Rows from block 11, named by matrix and row number. Rows with one number belong to one channel. Each number is 128 + 24 x the weight over its row's rms, rounded and kept within 0 to 255. All counts start at 0. Numbers have three digits each. After the name is the row's rms in percent of the matrix's.
# convs0: expand pointwise conv (model.blocks.11.convs.0.weight, 288x48x1x1), inputs 0-47
# convs1: depthwise 5x5 conv (model.blocks.11.convs.1.weight, 288x1x5x5, trained with AdamW), a 5x5 kernel
# convs2: project pointwise conv (model.blocks.11.convs.2.weight, 48x288x1x1, transposed), outputs 0-47
convs0.163 111:081160074092110129099090083152104122157136123119095121144110144120121116119124102105133127101117158104125133100093086114151139128142091140162133
convs1.163 108:113148095134102116150136154112077139149151076109160129152118117138089129114
convs2.163 130:079156124149120153103160136144106138098143153157129151152142102158122117133152100084098089116160111107133155161111140168111162145154113108101128
convs0.164 110:147109122087133103131144128138132112164084114152084133166145142087144117135147091092075148108139126142089134154126115087136127160124132139171131
convs1.164 094:146158185167155171166141148166146134100115148136134127124144132130121120136
convs2.164 108:126130111114164122112125101122102104127132132147155137125085099137110116096122158165086061130125111141148130142147155112085128132109171111127180
convs0.165 089:115114157117117109160096127102161088128139082103144135101169157099126160160155121127100109116168119104102139099152092103151157111139111134146148
convs1.165 113:105106068096074113113098098103118136132120102135126132121128137145156150146
convs2.165 078:117137105153113179162103161108144087100092122117145105121136126076129127126146147068125127141134158123119117144135119088131100078122130092114126
convs0.166 169:116126084117073113086127154146122164111110127120129131107108129100096076144149137140137162130163153116094149126147113088119142151178130134158126
convs1.166 103:168137172142159143109127115141169124126141169148114130121145155137174145159
convs2.166 151:151109133141075107124121133132171158075137135148162103144083101122143138123122152128149109112134120147107132166169169162152094111118130145096136
convs0.167 102:120113145121131121148093103162113132148070110118110145133146112116123148159142175130118144142155096134111057155132164122114118106104161104151103
convs1.167 099:142136135112128118130109108119079094108100102113104135121138151176177157148
convs2.167 101:114124147159153126137159112103131143104102134124121178089209132157144118110152148105104152108126167105118134172125131129107148129115141112106103
convs0.168 110:158106147145147152136133127101119092091130167129182148136184149128139126125095144090155140135163132097106174116112114132135152138091137159132148
convs1.168 094:144132105136140117101078111120088122116127096109149177174129125150145155131
convs2.168 103:157113140142110119100127132148161105149115122127145116094146139099122136175124192118082114149154171156131123102095113126099093132101108158113106
convs0.169 083:184120124114109122124156105107120122098114130113143151070101134141101116110125164137135157089125135144138128127171071122123153135102147115140073
convs1.169 101:103107107125120123150122153117080157127149090121159173136098093127118125094
convs2.169 122:132122127148121164133155135144125144115116102126131080124121181130128104147116125141061131159150096115123088117083123128111130108132179144171156
convs0.170 112:129167107112110103130116087162119124146166138154122141131135163158126095105072100101146130095155137100142088095110118131144117131083122101154132
convs1.170 113:095134083132099116168129159117091139137153087117130105145119098130097134101
convs2.170 119:121107124148096113125102136165089151126126160122134171186108117149124154131178125083109083131172124112118121160112118157111133136132107124115157
convs0.171 119:139091170108080119163136167111116129107100136133157082108119109142125149121173140157125154116111118077136143170114167094120106130135121139124123
convs1.171 120:085110099102092104137132116124087134147137084099134134132099090121113127098
convs2.171 125:135109159114106143140136127135119080105143130151140068106143135096142098143129144164144141100099151124114105071149146099147122101109147152084152
convs0.172 076:127097094108130117108115114142119127089154136104102121137098166116156097143110123099160136157179121076128129178131144138133106151159147137106169
convs1.172 095:134089094125143131084095145147137107119160141120101121160159098084109135127
convs2.172 086:122103133080132131125102121115179149148107146154110134109135157077125118128145135132184153145149104114171119143139075129094097139123136096145133
convs0.173 123:109150131108191110137106108085161114129119130177137134153129162102120126082113123139081124121150138107109124122169103132112124132136161089090135
convs1.173 105:162151129149171136101094112118129128124124125090114130132086138167176156125
convs2.173 121:109117143134132106132107080123103125121149148108121158138160160135104131123163141155128131104074148081155153093078094129116155113142134131160095
convs0.174 097:106112119134088151128132125080111101128079118112113121119112095136146119153112111154158089087083112123142102099106148120125096151087135175131114
convs1.174 092:147097140165154159102087158137152107091130147149137108093152150131139119148
convs2.174 081:185107106093142113128118109147111147141108136067068136127165112145125133076104151132125123145162146093135101111120130136147151145137114106144136
convs0.175 073:122094101141143202106148128099147115142185140094140151110146099130099135173113151116115150108116128158168134105132125101149097144122128131113132
convs1.175 093:147144165138136142132136100103146125067074102125112102096119140140143143141
convs2.175 065:100132131093120081098109096137132135151179104169092141147106137137104096164132152142110149139183116142121096140105096147136132119115143164128122
convs0.176 091:148108123144145126139092103128116105113144118091079130097153144110147128149107156104126138171129133132152137160095100137150165178085142138170108
convs1.176 098:083119088119090096119100121094092125130128095108118115137117101100098125110
convs2.176 093:118087142136114129138132125131104110158073170144150163137107108098132161102113165177150119133088133134129129153118123110174103169158116114131112
convs0.177 118:110156092095153132117108139166148155116145082132171161124158131120122142174123118092150091120117163121147126120174126112139120118117076143110146
convs1.177 106:123110126154158108108129117118147116113114138164126128129175159155141160192
convs2.177 099:134117119124138166185139109153100121166109161108170097133144130120119176148152131133125110154105177138127136128122107100138117125120138160181165
convs0.178 118:148141117123130120148117127115125121129148148100103123171135152115082116150148178123119079153150098171094099128141153138136152101155153179107104
convs1.178 089:099123100121106129139114141133104109100113110115137142139120160178170183150
convs2.178 123:092102135149120114125078095125120144121135129074140145156115058128140105127105104141150179109118145096114121160120118113139151113131104112094146
convs0.179 105:113107108119118150138090103148115168120125098128109112111141113093141122114139180143129107144102118070123174156119148142103085107133131137183118
convs1.179 110:078107095109085115126133145122103118123128102105114130130100103104118104076
convs2.179 100:143113119120179109143123111142160086149106157145166153099121101071088121118111090153146117122105122146145118132129118109150133159158146146132175
convs0.180 113:113132125093153135109160115149086144117094164144090138118155109109122091154122151136130133114125155098099120174140059130162116094129109137114135
convs1.180 110:113132119140108157182179187147119126094117119141146132146139126135106117146
convs2.180 110:140124096157150157132137126086101124128132148123156137154113083086123166073125146146093121138129079113154112146118147105134087111106142126127170
convs0.181 121:133144118131090104163094094155124164154144143138136108083105145127103143150141091121120129069107148106112130159147138128101154113159160088130106
convs1.181 098:113124136122115074135185117083086129172127095128114124126111134126121127118
convs2.181 125:188173167122096172103143105135118113125137108134134134125132140161169103142181138105126123144122121118165130127130149158122128107157158113102088
convs0.182 149:153137078144161099104098117183122094146141125162125135123115120156157103122100122140154132136146080137128096143163130182123146117102102116141118
convs1.182 114:173146161140168144102126117135151099096113155141099120109136175134149127151
convs2.182 146:095139148198130135100120164141114094110110133116134101111121159122128161106151152097114157136075120146125093096129138098141115119134137114172105
convs0.183 086:127135135134069060135120107132112107134138106107087082143131106133119124110128098128145096160089116093139136122121158101145159120170112140150139
convs1.183 089:165116141136105152104118107088168105106124118146089107095118169136142102126
convs2.183 076:155111052174147129150119116126105116105094159164158092104139156123113125127135157130133121164088093146115104129121152115093140111114127115120128
convs0.184 067:138095126144171109117097142070123129096135113112084125142125124128116150074108119171101147135122135130132104151095106179125109120120106109101097
convs1.184 101:140136119104122135142121101119120122107077092137113100082106137101087090113
convs2.184 067:164140134169145105121137152106186146114107142095143128153095115103120185129163112090092098139095128129113118107111141124168101141116107136136137
convs0.185 147:120121133075153152108104103095114115097125126160124152158143126085124117112125127100141114147151178111151145121122178091124161124151128159170151
convs1.185 107:164176195160146138143173149139135145140144139146124106126129129141123120131
convs2.185 114:118134169136140122157155067114134161120107135153139135137142115123137097076154114173148115102157127119143178159105092150141142140091131113139142
convs0.186 086:113111097131119138100099122125110134162142133121135170114154135125104156148121137142157108179140102065112150146145093123135133123056145135098134
convs1.186 094:155152160177137102080086095106134151150132126129135129133146121103106106134
convs2.186 102:151161147120132160056121164144111149167120121094097113114157129129151141092101162134154098129119108111126165120084102109135126135138131161132139
convs0.187 115:120127204121122147161121131089132161139103170147146124148151113173172121126105112134116120114126131127132158127092117109166135151126097152089118
convs1.187 104:097089150154130123084129142136151107130123163152111117109164152107123083152
convs2.187 097:150160160120163139108114097157097130138133081102147173148116120153143118099107118135128136161137140145121109140123151165140147114112056101157120
convs0.188 087:153137162134124160138125135098134164160119163118090127103139128130133099113116110151123183111164124196148128100103126140129128086117118085109139
convs1.188 088:102109153114114105107152111133181155172143159126140175124141133123150116104
convs2.188 108:112099101122138155147124118134170155100120105097094127108133118142113125141098146085176096168153178129144144109123103151126146139073131123145107
convs0.189 092:140079130130103101184129099172108092150106126109140125144176090112115137152153145143122151107139088123136146136128145144111148093092126121166122
convs1.189 098:114113144138098103109103101084124128113115130139140140131138125174169172169
convs2.189 094:100129144135160148158112087108129145149137101122103150138169168141095150136151194116128131090168138107121109151122110100151146148127146095124106
convs0.190 137:151117047147112104132103114088132167137106097103141085145154105170129103130170123139115123177125126134140137139126136137145139128141122110147158
convs1.190 092:110103123126136177163126107115130121127136143157093095143120190122129166121
convs2.190 114:166149110087154150103108138124129114149161105108048127138121128122098126121090127136166113138119080090112134143126133128110117121166137089138132
convs0.191 160:126140126145161133157129124164159107165124127158132110134093101123114132185202115143143131119119120091141140137142113112116068107109160135134131
convs1.191 109:181140121129135164136132143146169116115122125175107138128127192131147134141
convs2.191 121:132134097103192099147121075107082138122148126139117157167117124155124120155150122119098149152127094124154140165123127169130152129151136103128099
convs0.192 075:146156122177087127125124106171137091147105172119091101150131059166154119111147131149128131144130143124120119126138113100113127141171121106148146
convs1.192 087:163138156150153156155143125137127115104095123119104096098122122115080085104
convs2.192 084:140169085145106125131130128132155125097160146147120132120159158106156112141109160060141120152126120154160162086130113137113116118098127117155173
convs0.193 119:083124082089130131118125143135130111080140137111175097153088127113119143133146144123090138125116126151117130134182101159146126134098124153156080
convs1.193 106:176151155170182152143136155165138118111126132140118101114131140136110098121
convs2.193 100:105162125147127086136118101129124144125154177133147185108166105121148149128151120136121126093117123162103179159147141117150105097156095102139123
convs0.194 085:118139161104126141109080137155145097144122139097120078129135086144145122161067143081124183154125124156127147121146108116121138107127134143123149
convs1.194 094:159130140137156175128132154159157094092122113148091104107095147130109108121
convs2.194 084:122123113161125141096124146159145123128156150134123161102172113143166140167130136130144106117108154164156084108140083150133168172126093136155138
convs0.195 111:156120152145094166135098100112124157130146117120113109097133104141142144109135150117092065114108124133139104155136109130088159146166099177126100
convs1.195 097:093102085105097108119132106095099115151125108107108119110109110107092111093
convs2.195 098:123121138144102177155147151104084100144122146134115131102115149096161115118090098117170091095125126140137119104166119132164154106113102163105151
convs0.196 084:128143154170112139183119140118120163151168167103139112151111105149116116168135135117152149074112143109169148105122116155130128107122085103140130
convs1.196 096:134115103086164133104107093143146105101093141158131118111165169140141136147
convs2.196 088:116100119147179147163135136124151128172154161115165128123153154121098132147165146091137115134119130191086135102125143154139144120165150127138139
convs0.197 060:145154137140162107114146106102092119099107126131116135152107114102104144153129112181121121075156118131165094110128149128081092112130151153097096
convs1.197 123:103107114114114076119117102114070122135132117073122135125114102119114104103
convs2.197 064:145126114099119129149140158111088119162129117156136120139129136129106100117059121167106111125128132127118160133140149123089092095153178158116173
convs0.198 082:095141132101090113117115107122108148112109076122172168134103127091179161134116133107128126158143107099099100128110121154115157108135088106148140
convs1.198 089:157124147126130131114170122102135096125128065146087148123098165121127146109
convs2.198 060:171160094154126150124163124134167153128160111143118106093104110119106137124096107126161165161087140112137137105105082126133105113127139104127082
convs0.199 078:094119150073086130166144134121161123135115084120129104159083149149124107129090127152123111113110135126141132114136087147143097090104129102087116
convs1.199 095:142101120108125136122116113131148136117128162149153117157159160165159178173
convs2.199 108:099120124159114147144115113134108131097147130094107144124127181127099124103119187166121104135108143137148077147149128106115162086103160146145149
convs0.200 120:122124110137146111099128126112109171131117146158217137147091110112135128135097132142119111117107125116144133121182144130135090137144119144181102
convs1.200 108:152139126145151137142131144138141126083118139162141103132170174154143152179
convs2.200 146:141094111131146107156140118133120112115102178130126093154130178120153176130145141144121071100122154134136103118129101144174116113122143166160104
convs0.201 101:141129139147104145141131163116163137167092144128072137159119135125103139179098148194165140107120150126108089134123150145119124152134139126103121
convs1.201 098:098123107099107106121128109104093115135124086095106105104084101109109110102
convs2.201 100:119129131130166130154098109109122133126180159170094127159123140156113149119139104149104148105125112122142127107164105131166136118136159187088088
convs0.202 056:157136130137129103122169135110098107135106104161120160156156110154115157083166146171176151109105116169103127115131105146135114130084134126100133
convs1.202 112:132144125130138122130119119145114114072079135120114069079122154138107122141
convs2.202 056:123155110117107099117138160107162170114122144101144107144114165145139156104129156128147125141102108171122092141091160129128171136155105106077154
convs0.203 087:108132121186124123168099127156100122157117115114120122173105165128124106173140125114117138149159141166128082140104148145077145113093141126141127
convs1.203 098:091111110104135089079082089134123128136128143145151170146117144124136148137
convs2.203 083:175103122117169083146164089129131147103071111111147101130110079129101136145122170164134130098113139130140142154127114142127131115107136100105115
convs0.204 071:154140110110141117111181147118103113131118155074108136173133141104086131140125157099122124079095095117170136124100122130118166147147142145111113
convs1.204 089:121132131112084086106098088087109114115112114106112141093087121113138113128
convs2.204 061:147144162123114074152097065101117109137078108154091131107141118119092132123131125157173131085109121122105146152130121106123095116140120138125112
convs0.205 114:122131090127124111094124088113149139111133101135139127145076116127128132088095096104128150075090129138126158122135153143080150127162143091109096
convs1.205 100:082134096113110089120098114089103136122132108143158161167131138162141144128
convs2.205 107:126167143056110081119137106112119137165144128079115177146122138137154131155125121156133110120110123149143118129120135141122140185123142162150153
convs0.206 138:117088110075097123155098092128149141114131132149149146126090127094124116134139121152125154098181114168116137118121153128073114102153147125159138
convs1.206 111:168145119135162154123103116140137113092093132139126111115137166165166161157
convs2.206 110:073146136172093122155144136128122151081139119153148127132172115148141164116131149111106126075144143117152101129160109143127100147172120128156149
convs0.207 061:127135118092195132146145119095151118165120126119119131155107139090113122123120080133080138099169154156171121112148145144128116104150153155120118
convs1.207 093:101094101121089143120147179140176144142168146137102112134134130136111107112
convs2.207 079:115161142148101131082144121136097129131127122114128152110089110128163125103143135133103110167122201125142139087123074116125146118102101100112153
convs0.208 133:099129129127115099120136098082146137137165108140127117127139117149112126163120133141088114133125074067152105161115116132167159125158125159091161
convs1.208 108:166152157124165144101106106138152108116104139141101091099138155145151144164
convs2.208 125:126129068129142168108112134162165107115137110153128154122137152153131149147108121148139116115119138094130148115088108118076183125141154126171158