A small self-supervised image encoder, trained from scratch: 32-pixel images.
Rows from block 3 of a small self-supervised image encoder, named by matrix and row number. Rows with one number belong to one channel. Each number is 500 + 25 x the weight over its row's rms, rounded and kept within 0 to 999. All counts start at 0. Numbers have three digits each.
After each channel's rows are labels from the 100 images, of 14848, where the channel reaches its highest value: "patch colour" is the nearest of a few named colours to the mean colour under the peak. Only what is clearly more common there than usual is listed. The data: photos of plants and fungi (iNaturalist). In brackets: how many of the 100.
# convs0: expand pointwise conv (model.blocks.3.convs.0.weight, 96x16x1x1), inputs 0-15
# convs1: depthwise 5x5 conv (model.blocks.3.convs.1.weight, 96x1x5x5, trained with AdamW), a 5x5 kernel
# convs2: project pointwise conv (model.blocks.3.convs.2.weight, 16x96x1x1, transposed), outputs 0-15

convs0.37:506490547466508498500465490549493518502502488454
convs1.37:506503478452475509441463475463508455531514466503484482486493504504506498497
convs2.37:532545482491459524472530496504484524516514534509
patch colour: pink (37)

convs0.89:498490515521477448486511546472545488508496478501
convs1.89:499491474471492486460445446491487474551459487497493480483500505507501495496
convs2.89:534506471526499525507513453466475510541514520489
patch colour: brown (69)

convs0.57:513512470489472474497474548491550532490501489479
convs1.57:497486491492484501518535510492508497564499485534549553492496520533528515505
convs2.57:482478468547530484512492556499519485512509484481
patch colour: grey (72)

convs0.95:518503518460533477497486480560519512487534504499
convs1.95:509489467501500497419466463508474476494481515502485500536505518518525518511
convs2.95:520542524499496505508487506478517492454557526503
patch colour: black (59)

convs0.46:464453510492505485503453504459498518474499534500
convs1.46:508502490491492492488511502494475530595527473488479495485479500487467483506
convs2.46:482515488486527535522556490498504466455505493489
patch colour: green (71)

convs0.12:509487474466488531503508517525557544498519480506
convs1.12:464490479489485486489480487500479490475456489486463444437480495506489501495
convs2.12:487496504459477465513483488531487455459512491526
patch colour: white (30)

convs0.5:549480508522511479545472497484490514497534539499
convs1.5:491504496489500500500502502507508535572532509505526576525501503520505515504
convs2.5:539502485494510490460502483478506519495542512558
patch colour: white (94)

convs0.44:483456468478511491507505515466505468518527512452
convs1.44:481476484510503493508486512500494510587521511493510564521502491503522512487
convs2.44:486480508461527517503508453509518554479488525495
patch colour: red (27)

convs0.88:502486507497513507465504530513527473472559501462
convs1.88:501500490487505492502470444497500495592488494494504454506508500489502503505
convs2.88:503516462538521478475496462492507529507533524535
patch colour: pink (36)

convs0.61:502560511465510491482495534515509498464492524466
convs1.61:507509525498521506482488580489515488553501505507526504546531491516498497496
convs2.61:513527494537491484489492518514515473432506522526
patch colour: pink (26)

convs0.70:490500513558458502507507516517473536518472512474
convs1.70:501511529511495515514474524504539424455499498528545517511491495513506503503
convs2.70:483499563459507509535513530514488490477487505477
patch colour: pink (32)

convs0.67:512525506502522516479470523461532560495481503503
convs1.67:508514486494465506507532503481504501485441443499498459461483477502469480504
convs2.67:476478472534473480511534526500497509490448473514
patch colour: pink (25)

convs0.87:519508518499547517510480496467509486542445498496
convs1.87:469480438482490469435469508503465487510502513482517499494515488502494499532
convs2.87:474465503473539484503476476480482546483484531502
patch colour: white (41); pink (32)

convs0.41:547497465503526481463473526506477501511530475477
convs1.41:503493491485522512482493460492493498544575481499504553473476506505486487499
convs2.41:504510475449502516508505474517478491552521514462
patch colour: white (37); pink (28)

convs0.93:495500507507518449511493453499484464489546476487
convs1.93:478480474484457468474541512468478501548536500506484508541492488501488517475
convs2.93:484530504506504515519473489504508522431499456494
patch colour: white (66); pink (26)

convs0.45:506502491539487511483558533486489508527529533518
convs1.45:497504480508505496526595522498512504444479497495489501485505502489480495484
convs2.45:468476487495494506474537526534507506549510481463
patch colour: pink (30)

convs0.68:462507495454505528507494433508480503506489513488
convs1.68:502505498500504498504497504502502490623499502502501489504504500500502506500
convs2.68:463492514507468545486489466531487469515530477505
patch colour: grey (85)

convs0.53:512488454482539498508461475483508455482502488475
convs1.53:514517493499512503517525494503462480556533525468469544548516505498508525510
convs2.53:490478479496503479530529488548491552500509498538
patch colour: white (68)

convs0.11:460527540472470470507490479521464483489506509526
convs1.11:493473474474500495504522514521529551555512539521506480482524526515474496529
convs2.11:490515491511494492533495485514493548480452489449
patch colour: white (46); pink (45)

convs0.26:503493510499508444478530547503539485530508519502
convs1.26:475515493502473482520500489467491503507485479493523513431476483511485445462
convs2.26:530504513535511501475507472484497530566510519510
patch colour: white (25)

convs0.25:499520523526463507461515476532517525498453521506
convs1.25:473477527516497466441491481498476462542497497486465525482463499486508479494
convs2.25:522510521504492462548486492467462487521484469477
patch colour: black (36)

convs0.1:490475444491496517503502533495454507510537490469
convs1.1:497495507502503500515547503493495466571492501508546433504499494502499491499
convs2.1:512458490491500481474499504505493471439468498535
patch colour: brown (66); black (27)

convs0.0:472495497476523511529483494462524525467493549476
convs1.0:509503511508517501513547526517498522596530511504522511499502506509491486501
convs2.0:460485518505468514543496481535464496480514516468
patch colour: red (29)

convs0.71:476513483454479512486474476458497524543507511520
convs1.71:498512525522524534505506555541521455461501516491480460506506523517520509515
convs2.71:512490543461535472481511505509458513493465522499
patch colour: pink (44); white (30)

convs0.38:468488461485487520485533458498528494512498515452
convs1.38:506505515489515513500488481499520527422475493503538542528511512509540508520
convs2.38:468494446499507510496517472525538472507506536524
patch colour: black (28)

convs0.62:440513495463516486482513528486470495506524537495
convs1.62:496502490498496504496491503500501486426495506496501597505499502490504491501
convs2.62:508452513528465469498532464530480491502514516520
patch colour: brown (75)

convs0.17:518483494508519492511519531477451455507458475505
convs1.17:489497503506489495520523517488533556589514519506477492506495504511519503503
convs2.17:514475492513518483550493521501494524531514448529
patch colour: grey (72)

convs0.72:483485521499503510456510519482474465471484529451
convs1.72:482487497476488490511534477471510489542494460522506512495477521514577507484
convs2.72:481502513511523507534510485488449541520481527538
patch colour: black (42)

convs0.58:487497547502478539483472539475514502481524470518
convs1.58:511507527513502507473505485485504485559510483491458431466472499490481502484
convs2.58:483526451495489447496534504481500490508517537482
patch colour: grey (76)

convs0.65:532502530496533498470527552477469495506477512480
convs1.65:496485483487500498490452501501495481463460499474486574532467502489485487494
convs2.65:539479501457488512516523519528452514496525514476
patch colour: pink (31)

convs0.22:552479466529529516492517514480527532529505500484
convs1.22:511501511486500507510517484485497508572446495487484454454494493487477475491
convs2.22:500516510500468477477493512511514460534492456452
patch colour: black (26)

convs0.92:509472444509519454486502493481484503483527462493
convs1.92:503501479477500481485500494492479485530560510478475560560502499516499498495
convs2.92:485485468449505515550527503510505528484493464504
patch colour: white (43); pink (31)

convs0.54:483483510522465491478513466466447511531476509505
convs1.54:489490511477482488464512477495497470537511517454428480473495482499477485500
convs2.54:525497485490485495545473516477556485539500488514
patch colour: black (80)

convs0.60:483468488504496470486475502512463508532496436489
convs1.60:477492478482493495531561505531467484535497538488486497475533495501532536507
convs2.60:467485524531496503511547487503547502466535510501
patch colour: green (26)

convs0.55:505527517524539524490547525518527493475508484464
convs1.55:511487449452488496479467454486501493469430493498494488504507512499504503501
convs2.55:464454482483526486507498524515457519483499458499
patch colour: white (34)

convs0.4:514524525459467537509484527499536483513528527509
convs1.4:502507506477486503519487471480514535515469468492504452458477481500439486482
convs2.4:470461529457494463507483480477469516525499519495
patch colour: black (26)

convs0.27:508504494488436478475525497452477503497516504473
convs1.27:483486493506502507499519524515523487467512531522519493539523512538553552530
convs2.27:509500472509538506519531484541484507474490459540
patch colour: white (77)

convs0.85:505494506500536479447506542470480509462521489514
convs1.85:500500505500496498495520496498509570591497491494491463515493500496490498498
convs2.85:491473473525481469463532479494514495547486471515
patch colour: grey (80)

convs0.6:522492509499486506481469516473506492532554520550
convs1.6:519483488471505506481549495499550521581510504491470487497506504488501508514
convs2.6:490534518491538479498488482478485493500482523433
patch colour: white (54); pink (28)

convs0.43:465498492467483449511484473517542520524502510477
convs1.43:501500497499500497500485495498501495623491498500504495501501497497498498503
convs2.43:473445520499481503476504476543470499493530476500
patch colour: grey (81)

convs0.82:481480498520474496485488504475506524510580494491
convs1.82:487473470480487485497474476461524515532527481493502550510462478504522500454
convs2.82:529513511501488516462526497467512457548519477505
patch colour: white (33)

convs0.94:521484519507492482504534480466557513491473540500
convs1.94:506493506501497502492535488497501524557467517504521580465501504480513516500
convs2.94:543461486443522484509489490512506505509495492457
patch colour: grey (71)

convs0.21:521490469535485544510536539493528496533497518503
convs1.21:469498490494504488495458519509478449440552513511516506522517497517529507517
convs2.21:489519571482492482501473501516482518472512531483
patch colour: pink (33); white (32)

convs0.32:490521518509530521514549509520500522550469524490
convs1.32:499502504506504492480495460494492475535465456469467511455463461483487477481
convs2.32:521506498550535500497467487472537499511496459476
patch colour: black (28)

convs0.18:484549528515497516443486499473492535507511524500
convs1.18:496493495498508486485510508513493444456505503485486425447491491501477495499
convs2.18:495516473491481482529544510517484551496534528480
patch colour: pink (38); white (34)

convs0.30:513524480457539494501502489474476499495491441478
convs1.30:474476475487498472470490468490481480559533496471494541519491482463507476496
convs2.30:477467484488501485553500491509496502467557519497
patch colour: pink (47); white (37)

convs0.52:522464514495509502489503525517501448509472529449
convs1.52:507493510522497519519545553509504514489538539472465467462488484492476493484
convs2.52:506493487529469488506496510494514458443523457499
patch colour: black (45)

convs0.56:469484522510467496507473518518463524510520525449
convs1.56:524516512516522507526517512508529504497454487528480420484491517497471476500
convs2.56:480501463538512542517480514501495484551519518520
patch colour: black (25)

convs0.78:535493495515516501495568509486481455528508492497
convs1.78:501503508501499500507482502495498499618481498498491477496497500497494497497
convs2.78:451487511487484496502506502515461491530504438484
patch colour: grey (82)

convs0.2:483505535473518512468452478491458489501524526514
convs1.2:503481501487490503508477474482500423472528515486462550527491513491503518512
convs2.2:534516449500520455496546512504498494478502493526
patch colour: black (29)