Rows from block 8 of a small self-supervised image encoder, named by matrix and row number. Rows with one number belong to one channel. Each number is 128 + 32 x the weight over its row's rms, rounded and kept within 0 to 255. All counts start at 0. Numbers have three digits each.
Before each channel's rows are labels from the 100 images, of 14848, where the channel reaches its highest value: "colour at peak" is the nearest of a few named colours to the mean colour under the peak. Only what is clearly more common there than usual is listed. The data: photos of plants and fungi (iNaturalist).
# convs0: expand pointwise conv (model.blocks.8.convs.0.weight, 144x24x1x1), inputs 0-23
# convs1: depthwise 5x5 conv (model.blocks.8.convs.1.weight, 144x1x5x5, trained with AdamW), a 5x5 kernel
# convs2: project pointwise conv (model.blocks.8.convs.2.weight, 24x144x1x1, transposed), outputs 0-23

colour at peak: pink; white
convs0.116:143156096133153129180047101138166126138166109124076110108148127081093094
convs1.116:143115124144120120134150120109135182240163115129191180135121128121118118122
convs2.116:152090126130061104082109120122148161106113102124147128098194133083062127

colour at peak: pink
convs0.64:150129145139148162126136094171163112074133155164143084116072069166106086
convs1.64:150137141146108157145128151106213176099097108189173098108093159156131124118
convs2.64:082111119125076190119128140114102161160110056161133141133169147153107079

colour at peak: black
convs0.99:087089104131056101161107088146135097114110068092068135115122094121122134
convs1.99:124132138139157093098119130190105118111125236131127119127187166114124128152
convs2.99:138152114161188081119125162143184149192144113104115108131182145161161154

colour at peak: brown
convs0.8:156163164182079150147114129127165107061185144081108150144147105129158123
convs1.8:166162107148162129098092091140081118132082096127183195170136099120093125145
convs2.8:079125130167132101127111109100136081141186134149089108186131096091155189

colour at peak: black
convs0.57:138160152187150162101092172115106152107121141085109100185059131115114110
convs1.57:127126123136129123129128127121129107093094111100078054081075091094068098091
convs2.57:127149169132100121145134108143053111105120107085154080084157196092121118

colour at peak: white
convs0.12:097195123087142149154122044164123115137114151089086113145086114158130142
convs1.12:145130128103100153130143088107136131187088071116111124055089108105110069104
convs2.12:112104117136193180171116156092085151107143163167158091117122119187133157

colour at peak: white; pink
convs0.7:080171095145116073128149118165104164122126200171078114115104120143131093
convs1.7:158136157124106145111156125082129128182108041132123185114068127125143108095
convs2.7:077093105127149116150079113140118190157136127194147122169179126165106152

colour at peak: black
convs0.33:134080110178132106173096147133121127117143188074173133124147104136150058
convs1.33:103097072067091102114090099107091082110103093145149172133128110095106143087
convs2.33:107185114114132142143147126130087099125118185158083149118077140083081186

colour at peak: brown
convs0.118:107189110112089116132164102087097098156108114093060110101118077118165118
convs1.118:108182151093084098127139165090112073098189118148072103169144119118117135144
convs2.118:108122079080130166155129184100154159159112115092131138102103135066151070

colour at peak: cyan
convs0.134:148103144167093143122113171186074142044108170103119101135139127130108105
convs1.134:116132149133084150160172174141181170145196187121113133121120084106142119092
convs2.134:125170117071093115119174155128073089122094151133185152098111122140119068

colour at peak: black
convs0.0:084133166137115150138128091101114067129124161148089095139120101081178060
convs1.0:108113146097122126142186137154145175222183168106143170123125122127135101118
convs2.0:188102179122098147127093084131133170123057140141167162151115167121142159

colour at peak: black
convs0.23:122149070155103071139108135101064167080111155120125099100130169169119100
convs1.23:068106123122113078121126139160072130134181157075121117129127090110079087084
convs2.23:123114086153122071138131156145094111115160079134070154082082128070130158

colour at peak: pink
convs0.31:187171152119096110165139127118149084176126138094145125099073094072098113
convs1.31:107100109115103089113144119097155175158228178135094099129117100103122138135
convs2.31:141169113123098113111123074156116067162174160101092096152099145095082093

colour at peak: brown
convs0.139:178124156163100138116129145113108104171198079100104106118105161198126123
convs1.139:078112084110089091126155111104080118181127098097108124110111080112087096077
convs2.139:184116094154153128097158145072132088065126086159163087100136162130125144

colour at peak: pink; white
convs0.37:165152159168139110154121133120176151145168142086127171111043172119156131
convs1.37:102132147124112127182184183161138168179191154127125181128119090106125118115
convs2.37:073170150118100083120173099119157159165137156136143179152108119108079179

colour at peak: black
convs0.9:105071135147173151134106144065132120137138165083142150175117064083124140
convs1.9:163117126103098166118109101091229143121093092170112116133096167110124111107
convs2.9:079129093134109123129088093070098111116127157119079159143196130146183152

colour at peak: pink
convs0.46:092133126185114175152092142076128085116122080112176130124147085075150147
convs1.46:079117148134169082115131134184076110122136215091109131122165098121128110147
convs2.46:077134131114141150156106132240111123147100115133158141123141137191139115

colour at peak: black
convs0.42:118108122172165108117137173059160147187106133144150104194124153150161129
convs1.42:130147147133091133150187159092140145131137089125090072098102097104066098075
convs2.42:144159108126116140133149099128126101088124123077101133036080183093146112

colour at peak: black
convs0.67:119137133154092142134123087112159131055145167134127166188115070185129146
convs1.67:118105110114115107101125120099101104124124103148155242187148153119166115132
convs2.67:106173087154117121119151096123121089167151181148111102090193071101143117

colour at peak: black
convs0.39:106172125086079139152116125173086123159074155156189098147141160090112122
convs1.39:162149209140136160151175156149125106084102138119092073088138112092092115133
convs2.39:114131082174122192083142161082099099100108167170141098150126109152171135

colour at peak: black
convs0.98:162096142125134187118083119139112099095136166076109187168175153144147161
convs1.98:087107156113097134166125123105189203138108099144138116096067124126138099079
convs2.98:187175130054101094132170128109130076145120154120136157120086139085114156

colour at peak: black
convs0.142:159136183093116173072119121126100178103083081102121104120084145135112172
convs1.142:106111133147125085144176167124080152197178114091108099152116101118076097111
convs2.142:115144108078067088104111111140056064100140119151153158095149131128103139

colour at peak: pink
convs0.96:160121153140135141079125136141138152188117081134128095150143137130037072
convs1.96:157138138149146145192189172141144181190182145149148131119161154149129131147
convs2.96:110122155067118122168141167103155117175126161109125150143154191112063090

colour at peak: black
convs0.2:102101149142112082093154097160150107142142157083195102055117101123148146
convs1.2:079099068091097111115129115098083122176103057143148169137100147155152135119
convs2.2:144183172192120151094164135150134100101142124100098061096132156119132173

colour at peak: pink
convs0.41:133145169127126158126119150091152145155152137140211126156157056072148117
convs1.41:113072115155123125097132211160104106144199165102106092119099112117107109129
convs2.41:151182175112143102161075147155120150110105107138141117088154143201120178

colour at peak: pink
convs0.49:165129093186154132132129144176174198084094120121153152079133117119138093
convs1.49:116150124131114072131114101092081153123109075125182205167135100148161132100
convs2.49:124201140153174093121179114175071096129094135162116125147155104125118166

colour at peak: pink
convs0.53:181125174099131136071142144135133159137149155161163168125117133212136168
convs1.53:124132126133174111145129142195078120127149229105107109084142139125133111160
convs2.53:130112188150098114103103142099144190165162084104147148144136122145152203

colour at peak: black
convs0.90:124182122176111129074144128066175113133081115082099103104124114159158160
convs1.90:106141152152166092118121150154063093087137149071110080108147087110074107142
convs2.90:093158060070078110106111124111082145146144101139076165109141134118156096

colour at peak: pink; white
convs0.111:116144145157130168190128095131092163151143126082089206142163133120126083
convs1.111:091128151106096066130157123103098133165135085108094123100075108105065078128
convs2.111:139147132122114152154125210114123115081117089156170124142133204164104161